{"encoder_arch": "vit", "model": "image denoising autoencoder", "dataset": "aerial photos of the United States (SatlasPretrain)", "train_examples": 101725, "image_size": 48, "crop_scale_min": 1, "horizontal_flip": true, "translate": 0.12, "bottleneck": "denoising", "downsampling_factor": 8, "encoder_norm": "rmsnorm", "encoder_norm_position": "pre", "encoder_activation": "gelu", "encoder_head_dim": 16, "encoder_fused_qkv": false, "encoder_bias": "all", "encoder_qk_norm": false, "encoder_parallel_block": false, "encoder_moe": "expert_choice", "encoder_drop_path": 0.15, "encoder_num_experts": 32, "encoder_moe_every": 1, "encoder_expert_mlp_ratio": 0.5, "encoder_experts_per_token": 1, "encoder_shared_expert": false, "encoder_patch_size": [8, 8], "encoder_conv_stem": true, "encoder_layers": 16, "encoder_width": 192, "encoder_positions": "sincos", "loss": "l1", "latent_channels": 16, "decoder_norm": "groupnorm", "decoder_activation": "relu", "decoder_weight_standardization": false, "decoder_channel_attention": "se", "decoder_widths": [64, 128, 192, 256], "decoder_blocks_per_level": 1, "decoder_block": "basic", "decoder_dropout": 0.05, "decoder_attention": false, "decoder_upsampling": "nearest_conv", "residual_init": "none", "optimizer": "soap", "beta2": 0.95, "lr": 0.0032, "beta1": 0.95, "shampoo_beta": 0.95, "eps": 1e-08, "precondition_frequency": 16, "max_precond_dim": 1536, "one_sided": false, "adamw_lr_other_params": 0.0027, "grad_clip": 0.5, "steps": 5800, "batch_size": 128, "epochs": 7.3, "lr_schedule": "step", "warmup_steps": 290, "weight_decay": 0.1, "adamw_weight_decay_other_params": 0}
Rows from block 2 of the encoder of a small image denoising autoencoder, named by matrix and row number. Rows with one number within an expert belong to one neuron, the router's apart. Each number is 500 + 40 x the weight over its row's rms, rounded and kept within 0 to 999. All counts start at 0. Numbers have three digits each.
After each expert's rows are labels from the 100 images, of 14976, where the router gives the expert most weight on average: "strongest on" is what is common among them; "peak on" is the class under the peak. Only what is clearly more common there than usual is listed. The data: aerial photos of the United States (SatlasPretrain).
# router: router (encoder.blocks.2.mlp.router.weight, 32x192, trained with AdamW), inputs 78-116
# up: expert up (encoder.blocks.2.mlp.up, 32x96x192), inputs 78-116
# down: expert down (encoder.blocks.2.mlp.down, 32x192x96, transposed), outputs 78-116

# expert 12
router.12:543493516512517508576458512494484496567557550491583543519568524433496545507505506542530531472535508495508507485500444
up.11:519556477533454512500530428602447508455484531500431496462529492536433462538524488500420535522425534508506440487477495
down.11:555455541540478504470462458509577483474481513529562475510484457485520495545477485458531480498521493520551529512471473
up.12:559497475480545475465493413531431479516465426479517406520480583563441555526526462501482541518500539559527437529467529
down.12:523516573528446514380502479468562475520473497566543434537567425533498485468498521473473512512441526488527509505561472
up.13:583541511531517485492447549490513500530489502469518457549579604572491481520495490513523476490533443578513480503509545
down.13:452533509525603442500518504467528538546527576475489513577476523491521480527421505528496533490566546543502524510519397
up.14:517486517519469408485538520472439512420484497522536441494441476499510435519458473443495550508488412430501448475525516
down.14:475543464531498467565471464440509438463428576420493470436491478543498499471470544486466470491495467520486483494485466
up.15:542496437529503498444516483475472537495538421543622492456448509504493485469512485470459470544477560502494478492496580
down.15:468541489540417520505536532523536475430468500535518412577515560534579531506447517497535519545489430491431501470487521
up.16:485432514424474579534481510497531576416533484485472467481494521504478479553541468420538539440423490505487409542497525
down.16:530557527578499535432528447454502460535472493438573420552503453522526475469507575551561503520453545467448495514553519
up.17:452416469442417453523522488511486475441581481471551522522484468522499527519515508462520524431512514517436438502427491
down.17:521577455444472484468449475416572390455472507512481500463477495497491521472530510539495482478559451515458506430505525
strongest on: crop field
peak on: crop field

# expert 20
router.20:490449463515491540507479496531557470524433472565545476491488509473518550523526471491454448508513529424443510480541502
up.11:486451497509379533512478528411484518568454471520477539499462445476469502500485513467473482551552451531611502468520510
down.11:518603495517467494515460567447548566525547456521402437466539489484528546509427528474595476559457502462515453523493488
up.12:518447431585460510520454500473530506436520534535515497437534613519475459532437490435477514439533454549462470496475482
down.12:475516490524487522498468442585522502452430571511439523567519496506448565521478461490483555510525473494493515427510556
up.13:515471509531551511461445482506573609496615548511394528475473530558569451449486459524521516571482523501474459534555485
down.13:490569520449470507492461518483482513497484455399510508487497472534522454555472444550507480415509474475512540470548522
up.14:508502556558474557439491520485496501512484531510460465420510514436523452524541455472511545476508502534541489515559493
down.14:497455518501485515515552496465498464499485544548566510499484412535479427473583529520453555536522474525471501461548532
up.15:479447431496477494477506490520532527475504529525462411528470449440476556548437482518494497443428486510493448501511509
down.15:498469534556435496456520474465579481497548539595469555558515493514478494473500562535505490491469543523511493477574579
up.16:453499453546541467540512540546508457479437478528504499501457489541498464522402483489507521462506484502509454501456447
down.16:481465558458517537551426458420539524492473488444459510471577494490509458502456541492441532484511444494514512473499516
up.17:517552472508404502458449528521510462486518480506525444526445496455460472496548530542483500483563458481435513435541556
down.17:523464524466554462566490479474523539428524552501456519512454535518561502524484474511547551556501510445454527489488469
strongest on: crop field
peak on: crop field

# expert 16
router.16:470427469516484487554583479492556463490540428496497533525492497435460563555529409490543460416513526511529551468489486
up.11:504515570472429539492428532558507460489476439474546505428455498465486516492602567524541494490494498520508461502472549
down.11:561486477555481472538583586533493519522525465475532502495507541584579517455530491543508532549466484529510457535534580
up.12:439505576536470569534547470469506477521527466514530538555501468438510524507483442419458533470507509522523533472472517
down.12:480503525488549489477489493501570511599445514506467473548522447458553455503487504526467426527468515580471536480508461
up.13:514472540546521472467498499517456521534494509563477480510497494542500480498455465499536550447461481534498425478492519
down.13:487450487428506521411509506507446483556494523552485542473495491461517498429486461556536504549513468404430488449532579
up.14:484462559475472475518436507530443438486462494459472447462504558521583471575503462485566552542509462550480490542504516
down.14:517554531541496511462453462532538551460466537421484468501463457498517503420448544483467500535469523513541482456500452
up.15:527542513447519510498491450424495516511523468479466534420506483459473415472532517509484489467451576574519488499446493
down.15:496513484475515538504528512460572533590442531508441549532513506475513437434568483493489475472546523525454512488533419
up.16:460489545459522411457438507489496572499469493522444512420469489533451449541513513518523453470409537534510478463445485
down.16:541598511504509535478531497498542541544553478525527538498501527504484508472519517465511571470574506477513473464463489
up.17:505483554530486510480544470565444458467533523549524441527466486531414500517473543508487484559543516481531534577508507
down.17:502490519485433472495493498467498466545512480452506493530508479579499512514576504598418410506471541510488500479452498
strongest on: building
peak on: building

# expert 13
router.13:477522488477523513534505522513494450506493526598555507500484490488563458469538493541563531456521443461505449425577526
up.11:510493473507549439495527461504484494506503486510541587431437489415489463503519483536493475485490506505475457554526542
down.11:504518483480569427555529470444526461505538493474548566495482520586517528483547535551449448480477496463481548491494512
up.12:421548530503518482570457475466485512448470504527491533526496476558558479562470504482453484544552514577533447583410440
down.12:531553597496492492496503477475547547500435459490442508534536484535481529521489511518473458538497451495471420448490543
up.13:422501525523420498503479519491489480532597505492389504452494485539468544514512486537504539486521536434499521510445558
down.13:487505538468454527485539506494582491622448569549482597528429474416500575469530498531466458501531597527545529493583469
up.14:464441569424526528460472512436547457518447532549477525514571508473485525542554519512535531447533507452450497490547497
down.14:485518526492548524555537495532542459474483499480525543483454504516551519455591458491526548500554520427520538468568484
up.15:492503428480518455520498452536505447486540419477583470468528466589479547564549442459524501466503482487502480540440527
down.15:542501556512496471505425444464562488470407486526453429498518478555488512475513453486470501485539496522507526507495468
up.16:445476567415496513453444562483474416499504557454475526511590471513624479434501396526531520555518480523522489505559511
down.16:534475459498504473452528500491417514501454598526514510524625586502591476487542434513566553519519507504479438463489533
up.17:474472506436516520518490436489471479441467538447502569483421522509514484485434543502502513509489480480568575493544601
down.17:493519519431463522538468543485522500482542556477494495536484487456526548505484533497510549416552447539421475496540526
strongest on: crop field
peak on: crop field

# expert 22
router.22:477547512476548526505431562440507500452466514489518453498550598498538478501559539494486546504474491467532465483569484
up.11:589538466578519521505470534496519529435492415511475446487502474533473454534429445436499577513534503510500490513463482
down.11:495494510501455440563519486490478463429465559540510443551528485460497430545545468450533480534497480427480475505528580
up.12:451496429478439466437466511503532470450446489495455449500539551544496571561448543484494535453519499457529498495535568
down.12:513446503556454503446570469448540485545438445531517490481523500547432544515535467527504529463514520528496476579539478
up.13:582501482467527500517482512474452472520489557523529447387558466454506515438529443439466528430560506456541576447488491
down.13:471516486523488489564550508475555489595548508491524473521519474564475455493489576512445492498538448502462504502440481
up.14:498459475486510487427497456506539455458496547463507597514544467366518460468529475423537613542504526491484443528524490
down.14:565445521527525542458489450596500482474472510525506527442526468478537522505524403463629557539487531498514501512553527
up.15:591509515482525486460469492579497494490534516506511524555432536433503429501587484508509507531465489485473430554476570
down.15:484558577424511536501442467567533495570483405515548557497498523482524524467575452471477512460431518525457517512493445
up.16:492539504453492553505487456550507480466526455527460492489528511561583483493474437527430547455485508512596539510497501
down.16:509478425512461428493541538484441541459522469546511468520584575578517553463411459505530451516522546483515540530475454
up.17:453504571498477487511475547483410508461516567447508513505389516453513386545475492536468492564523424516555459532472512
down.17:488591538427519522488533477489473440513541482496511434476490508585550472442480541537480504474522463547481501448621564
strongest on: crop field
peak on: crop field

# expert 28
router.28:517524546474437534486514505441458470512459455537466469494516440539559453506534547521519467531459473475451481462517513
up.11:457519582398508508494489443519458522460459517414483575469485528529508431461528563532458475558500506492453428513482542
down.11:397496483517520468445535567501493437549499545527566518464528484488498607474515443507467481446520483499492502556487474
up.12:495457520468527502470522531502513569486500493477454441537435548506481526541493534515463475484521534481589439455520481
down.12:488531459490440487470499543445477466484529532535435429501543509539571502492453553483530465539563464536521475548492510
up.13:558547526492442508449451518506514512563502460491430459507507444581503532484429485439582493410482531506533493442535448
down.13:529546520528482502385497475505516513460493427521381522511491525507483467520496461482548548566509481464460478500503544
up.14:512534451564471494512542551492486437554474484448522440511543485568500566438495485484579509502591492530411559493481465
down.14:411493509485529506487437528459472508454544493490470470493492463547471495416502498479413532517517420494435474521521457
up.15:470543482547458528445518476521520483507468479419494523519561578488503469446470500436499529522530488572507569494467508
down.15:562453480504569527467427463508430524435532529499518489456483478413379459613521506467493554588465547534516512515510529
up.16:493519458529489517574581463535521485515507428541505467484627534482521521600578458496525496483510530503487492481485505
down.16:521443433520506483502569480483517531411514564548533484497476485437497512426491509488523510474528533518521489494517481
up.17:492489506537459505462475555510500540546466445522434499577497573400488519429445499487471504524483533538489486515483416
down.17:424590464479449515386450504519545524538442486562504514549515530507490467520533536514539494465446507466487445526507533
strongest on: crop field
peak on: crop field

# expert 31
router.31:563565516503456548530563498503514468516477461535584509553554504520507520498552515555469492563504500550551513432513534
up.11:499518428523578445491534443473552539459442450532461567496404510466505484448471465450564450486546463475438497528521448
down.11:518483477553459528454535461533519524472463477475503496386501442519394557547476556528547499442547510531477543461486484
up.12:546518543533502476493455448472464484481437520497462474474467490472427494530472560462485552467488490451469481606449525
down.12:393516532494454519570565524582445466502463476492501509440469478467462540467456524454513517473499497483490454527458496
up.13:499444517509554506499534493410547460589465547375461590481488510489488499493490454551503567385471539619488430493459528
down.13:516529509506500542394480511467484514551464511465407572469502429486446492490457496514509459524475535429426505510477450
up.14:454462523502580496516443408547481549541461548491527459532420524480467536534530535448475535447512494530524458581491469
down.14:469533493515600514553526552450457476465478434450537480548552563502465494478477548474470549501594508466510508474447471
up.15:555473454509554468524459529408527546529525437471422556553418531462420483455493470471491532478458542537419461495556478
down.15:499496543463535527488512467486487450503532545479528520562455510440508452540563490498465524509494427476499585528577443
up.16:500531541516425528573457488503530540538492506507453533504479449470519461435512492473470470463477499535485508556499488
down.16:504482489505470542529476553568489492424498456506460522518559523496482443479545557469490522530537498510492539496505543
up.17:518512527483472450511534562516447471497434473510504505519533562489505475514500551445534537583494534523479475515496527
down.17:545520513542499483500449412486484495537580474431444546528553539500485572453503489504540532566512549468586580487535438
strongest on: crop field
peak on: crop field