{
  "downsampling_factor": 8,
  "encoder_norm": "rmsnorm",
  "encoder_activation": "gelu",
  "encoder_parallel_block": false,
  "encoder_num_experts": 32,
  "encoder_shared_expert": false,
  "decoder_norm": "groupnorm",
  "decoder_block": "basic",
  "decoder_upsampling": "nearest_conv",
  "lr": 0.0032,
  "precondition_frequency": 16,
  "one_sided": false,
  "grad_clip": 0.5,
  "lr_schedule": "step",
  "warmup_steps": 290
}
Rows from block 2 of the encoder of a small image denoising autoencoder, named by matrix and row number. Rows with one number within an expert belong to one neuron, the router's apart. Each number is 50 + 10 x the weight over its row's rms, rounded and kept within 0 to 99. All counts start at 0.
Before each expert's rows are labels from the 100 images, of 14976, where the router gives the expert most weight on average: "peak on" is the class under the peak. Only what is clearly more common there than usual is listed. The data: aerial photos of the United States (SatlasPretrain).
# router: router (encoder.blocks.2.mlp.router.weight, 32x192, trained with AdamW), inputs 117-155
# up: expert up (encoder.blocks.2.mlp.up, 32x96x192), inputs 117-155
# down: expert down (encoder.blocks.2.mlp.down, 32x192x96, transposed), outputs 117-155

# expert 22
peak on: crop field
router.22:39 49 50 62 29 28 55 50 45 47 47 42 57 57 49 36 55 46 61 58 62 47 49 45 50 44 42 37 43 43 45 62 26 57 42 57 79 64 60
up.0:58 63 46 44 47 70 39 59 56 61 53 37 44 41 56 52 51 63 42 65 39 44 69 43 52 53 41 47 36 34 41 38 50 60 61 46 49 39 46
down.0:39 42 60 59 44 51 54 42 51 42 49 30 40 35 44 54 67 50 57 63 42 56 55 64 38 45 37 61 53 46 48 61 57 44 63 37 59 49 44
up.1:59 46 61 37 60 36 41 33 52 54 46 41 54 51 51 65 26 47 41 35 52 59 36 44 53 52 45 40 51 62 37 50 59 28 35 48 47 50 43
down.1:62 63 63 59 60 43 38 60 31 42 55 62 52 53 54 55 52 64 63 44 43 60 58 58 49 43 46 57 59 44 28 16 51 50 43 33 32 30 43
up.2:36 62 30 27 48 40 44 55 52 37 47 42 70 44 53 26 57 44 39 32 40 24 55 39 48 38 51 54 61 60 52 67 42 51 61 52 49 60 44
down.2:50 52 53 54 53 47 43 60 44 52 48 33 35 42 39 42 46 51 39 52 43 54 61 61 72 40 45 65 32 51 55 80 44 59 55 40 36 62 44
up.3:55 39 59 43 45 53 53 43 39 54 52 66 49 63 42 57 65 46 50 49 46 48 50 66 63 42 60 52 63 50 54 62 30 48 52 57 57 57 47
down.3:46 78 48 56 55 59 50 54 61 57 71 53 52 50 56 53 49 53 41 61 44 55 65 64 54 35 52 36 60 42 48 53 48 48 21 43 44 49 56
up.4:43 52 72 47 54 47 40 49 61 62 44 37 53 58 47 33 46 61 50 58 57 42 58 64 50 65 47 36 31 55 57 37 58 46 48 44 44 37 52
down.4:27 52 74 51 47 63 28 48 43 31 58 64 58 63 54 48 56 42 56 60 30 59 58 62 42 50 52 60 48 51 52 71 51 37 53 44 56 53 35
up.5:57 43 55 49 52 39 60 48 41 63 63 67 28 40 60 51 51 47 83 40 44 59 55 48 36 45 45 57 54 40 43 61 52 21 41 51 41 56 41
down.5:41 59 43 33 52 37 52 41 39 45 55 55 39 33 44 55 53 43 45 43 50 63 49 42 40 41 50 30 45 47 43 54 61 42 35 48 47 45 32
up.6:40 53 46 36 49 52 50 46 41 46 56 44 42 56 38 45 54 52 52 34 34 49 61 64 46 47 24 54 42 38 37 36 48 38 57 43 45 45 50
down.6:36 48 48 49 64 46 49 41 34 44 45 55 39 47 55 54 43 28 55 72 50 61 59 44 61 31 54 49 53 34 45 63 58 58 49 54 42 49 57
up.7:56 55 55 41 46 40 55 51 61 51 59 47 62 53 58 51 65 63 69 44 56 45 48 56 52 59 56 76 63 72 72 59 62 65 58 64 48 60 51
down.7:45 50 50 36 27 44 45 58 43 36 64 59 39 49 40 42 54 29 50 36 57 57 43 39 60 58 51 55 60 53 47 34 51 49 53 54 42 49 37

# expert 20
peak on: crop field
router.20:41 63 62 63 50 56 37 51 51 59 41 69 55 59 56 46 46 45 57 50 61 36 59 48 45 37 62 51 37 35 58 53 51 69 54 56 70 39 56
up.0:70 48 52 44 59 48 53 49 52 40 47 64 50 38 48 58 46 36 47 57 57 47 56 51 56 41 53 49 44 55 49 40 44 52 45 55 33 41 50
down.0:38 60 36 19 60 48 49 43 53 21 32 32 60 57 53 42 48 37 47 43 51 43 63 54 50 47 44 63 51 74 41 59 47 54 48 40 35 47 48
up.1:59 48 53 65 47 56 42 45 61 51 44 73 49 56 52 38 51 62 62 63 47 50 38 33 51 36 51 44 47 41 55 48 57 59 51 40 45 46 46
down.1:43 63 36 32 48 50 47 55 46 49 35 61 59 41 55 47 53 49 49 35 65 34 58 74 59 49 60 50 45 30 55 40 55 62 46 36 41 64 40
up.2:65 61 51 49 40 64 52 33 52 59 50 51 56 41 56 65 56 57 48 46 58 46 50 54 48 37 52 52 61 46 57 51 50 59 38 60 51 59 56
down.2:43 54 63 39 62 37 34 43 33 52 31 56 61 62 47 44 55 48 35 55 61 62 49 44 59 53 57 61 41 70 46 51 49 46 59 46 46 50 66
up.3:46 54 55 49 48 55 57 46 38 56 55 57 55 37 49 54 57 56 46 39 47 49 56 44 52 43 38 66 68 76 66 65 57 60 47 50 51 55 34
down.3:34 31 61 47 49 50 46 63 50 46 49 47 44 43 69 55 31 41 47 45 37 52 61 71 71 45 46 70 50 47 43 35 66 35 52 57 56 39 43
up.4:59 65 39 39 32 60 52 50 45 58 46 64 50 66 55 58 38 69 58 61 51 40 55 54 42 49 49 59 63 58 58 59 26 62 47 51 61 59 46
down.4:50 51 53 43 66 42 56 57 52 51 59 61 47 36 53 55 53 52 40 32 44 47 48 68 60 52 66 61 59 48 48 46 58 40 55 45 61 54 64
up.5:53 57 40 53 61 42 58 67 67 55 54 46 46 51 47 38 44 51 48 56 42 29 55 46 48 45 52 53 45 53 54 46 58 54 57 42 55 42 47
down.5:67 64 55 57 57 37 64 47 50 53 64 45 39 42 48 57 53 54 54 46 58 60 35 41 46 47 56 36 34 53 48 47 27 43 52 34 53 45 63
up.6:48 24 54 59 45 55 48 51 47 61 27 62 49 42 71 61 56 62 51 43 50 42 45 50 58 50 45 62 61 42 64 54 44 54 53 67 52 70 64
down.6:50 44 46 60 37 48 44 42 55 70 57 57 28 52 42 46 57 49 51 57 64 54 40 48 51 39 45 48 53 50 47 27 51 68 40 76 42 57 56
up.7:64 57 52 48 64 36 59 43 58 52 51 46 72 41 58 57 48 58 45 47 37 35 47 63 54 36 49 44 52 58 49 33 58 55 49 74 52 31 41
down.7:42 32 56 49 41 53 63 48 34 54 52 50 32 44 62 40 39 38 42 56 52 54 48 53 47 52 74 44 60 50 53 64 53 52 47 64 62 40 46

# expert 13
peak on: crop field
router.13:46 71 71 57 52 51 36 44 64 66 51 70 49 36 60 65 44 40 51 39 38 40 47 55 43 29 51 32 46 44 45 52 48 69 50 48 53 53 49
up.0:49 39 64 60 52 53 57 65 55 44 50 64 50 37 47 56 48 56 59 46 60 49 52 57 56 57 46 49 57 38 52 75 78 65 45 42 49 45 55
down.0:52 48 49 54 33 47 38 44 67 54 50 54 62 58 63 55 63 40 55 61 43 39 43 52 33 54 49 45 50 55 59 39 56 53 55 60 67 42 51
up.1:54 50 62 71 38 41 55 53 48 52 38 45 51 48 47 49 50 69 42 48 44 48 67 63 55 63 26 42 46 40 53 38 51 70 58 31 56 60 63
down.1:68 26 56 41 56 57 42 46 38 52 47 29 57 62 49 55 45 51 36 48 40 59 51 45 52 51 47 48 33 60 48 43 39 56 50 63 62 47 35
up.2:25 47 53 48 54 56 50 48 57 56 47 62 56 73 55 39 58 43 49 66 46 48 53 58 31 28 38 54 45 60 63 42 62 48 49 55 60 49 29
down.2:41 44 56 58 51 64 48 52 35 40 45 47 32 58 25 51 53 69 47 55 50 38 44 45 44 35 58 48 31 49 52 59 39 34 70 52 52 45 55
up.3:45 43 40 49 52 50 60 46 61 33 45 42 46 68 47 54 56 62 39 48 46 62 54 57 59 64 34 49 42 62 43 52 50 61 53 34 66 58 64
down.3:53 49 49 47 43 55 48 43 70 42 65 38 43 48 48 47 51 35 47 46 53 55 45 45 33 36 54 49 37 58 56 33 58 48 49 52 60 48 58
up.4:50 49 28 65 42 65 57 46 58 36 56 57 56 55 36 66 50 46 43 51 37 66 52 48 48 67 40 65 71 38 64 78 68 60 28 39 43 52 52
down.4:60 63 50 42 57 45 63 45 42 59 56 51 58 65 57 57 59 61 45 35 62 45 35 45 52 55 40 56 52 53 51 48 58 42 69 54 40 51 72
up.5:50 44 29 49 35 53 58 50 37 64 58 43 32 64 42 50 53 57 58 45 58 58 63 62 48 52 55 54 65 67 38 46 40 46 37 24 67 52 55
down.5:55 60 49 50 60 41 43 28 47 45 43 45 31 46 39 42 50 63 67 61 41 42 62 63 31 58 39 59 54 62 33 54 52 56 41 33 49 44 47
up.6:44 40 55 64 66 42 40 69 58 68 48 59 50 51 47 51 57 65 40 42 58 51 36 50 43 52 51 53 52 69 57 46 34 55 50 32 51 69 46
down.6:47 54 40 46 52 52 46 53 44 62 52 63 57 38 52 50 47 60 57 30 48 58 24 28 58 66 57 40 55 54 36 30 49 69 71 71 40 72 53
up.7:39 48 48 33 44 45 42 43 33 57 51 52 44 52 44 38 51 56 32 55 54 59 57 50 64 69 46 36 41 44 45 60 43 34 58 60 46 52 62
down.7:46 68 52 47 56 54 49 49 58 44 55 43 43 41 59 44 47 37 49 50 45 33 55 45 50 44 59 59 31 53 54 94 48 41 58 39 54 46 54

# expert 16
peak on: building
router.16:51 43 42 65 38 56 41 41 60 62 53 56 51 53 33 47 70 63 59 52 48 65 28 39 36 44 65 68 43 55 57 47 52 29 55 39 53 44 51
up.0:63 56 48 52 55 53 48 46 61 43 41 53 46 63 50 58 46 44 47 54 64 50 58 39 42 56 44 68 56 77 60 45 49 47 28 33 36 63 68
down.0:45 56 53 69 47 54 45 27 59 53 47 53 36 48 44 48 56 59 50 48 48 58 44 52 52 44 39 40 47 42 57 44 64 47 49 56 48 43 35
up.1:43 56 44 61 46 45 63 52 50 42 50 66 53 57 65 52 29 49 45 21 48 53 41 45 53 44 46 41 41 67 63 53 34 34 57 50 41 47 37
down.1:56 22 32 54 30 46 58 60 43 61 53 40 58 45 46 30 54 58 37 20 45 47 37 37 47 38 44 44 36 50 53 57 50 63 43 60 51 58 39
up.2:55 60 41 49 36 58 48 30 36 43 61 53 52 48 36 46 49 67 56 53 54 49 47 67 33 56 62 38 46 43 66 54 53 47 56 73 39 56 47
down.2:42 67 58 40 32 50 48 58 59 40 51 38 50 65 55 56 36 52 52 55 47 41 43 38 60 42 69 55 40 46 59 71 48 62 55 44 44 39 42
up.3:48 68 36 44 50 48 56 53 42 42 61 67 53 51 47 43 55 44 52 36 51 43 46 51 38 45 53 41 41 28 42 32 41 68 52 52 27 45 40
down.3:67 52 59 53 22 42 49 52 38 50 55 50 28 39 47 46 53 44 58 61 51 36 60 38 42 39 62 48 49 39 61 87 61 61 65 54 49 54 62
up.4:42 52 52 51 48 45 56 53 36 33 57 60 41 54 37 41 33 31 41 58 52 52 49 32 61 70 54 50 56 43 60 41 53 59 64 45 25 42 53
down.4:30 26 63 75 48 33 64 74 48 59 53 54 58 48 58 35 55 49 52 35 57 42 49 66 40 42 59 73 48 48 64 29 63 62 61 70 50 55 58
up.5:39 52 45 56 59 34 59 39 54 47 64 56 36 50 45 44 58 56 59 30 42 54 51 63 55 51 37 46 59 41 43 55 63 47 43 39 53 52 54
down.5:43 63 42 36 60 50 46 56 54 40 50 57 56 65 46 39 44 45 53 23 56 47 42 43 46 55 70 45 42 62 31 41 55 57 45 41 49 34 53
up.6:31 35 48 29 44 51 34 56 37 59 40 40 56 51 52 36 64 70 34 42 43 62 56 37 58 79 45 55 46 58 52 63 38 44 56 48 52 54 56
down.6:48 43 48 54 52 76 58 37 40 40 57 48 54 46 43 58 52 63 55 41 45 53 43 39 34 57 55 71 62 59 41 20 66 41 64 38 52 38 43
up.7:54 47 45 55 51 48 47 57 54 48 40 48 47 63 54 50 52 36 65 41 55 53 47 45 39 44 47 68 26 63 42 46 38 49 37 45 48 58 53
down.7:46 55 37 70 60 51 45 49 41 43 65 48 40 41 49 48 55 38 56 54 49 59 55 49 59 41 41 53 47 40 62 46 72 57 50 48 53 57 45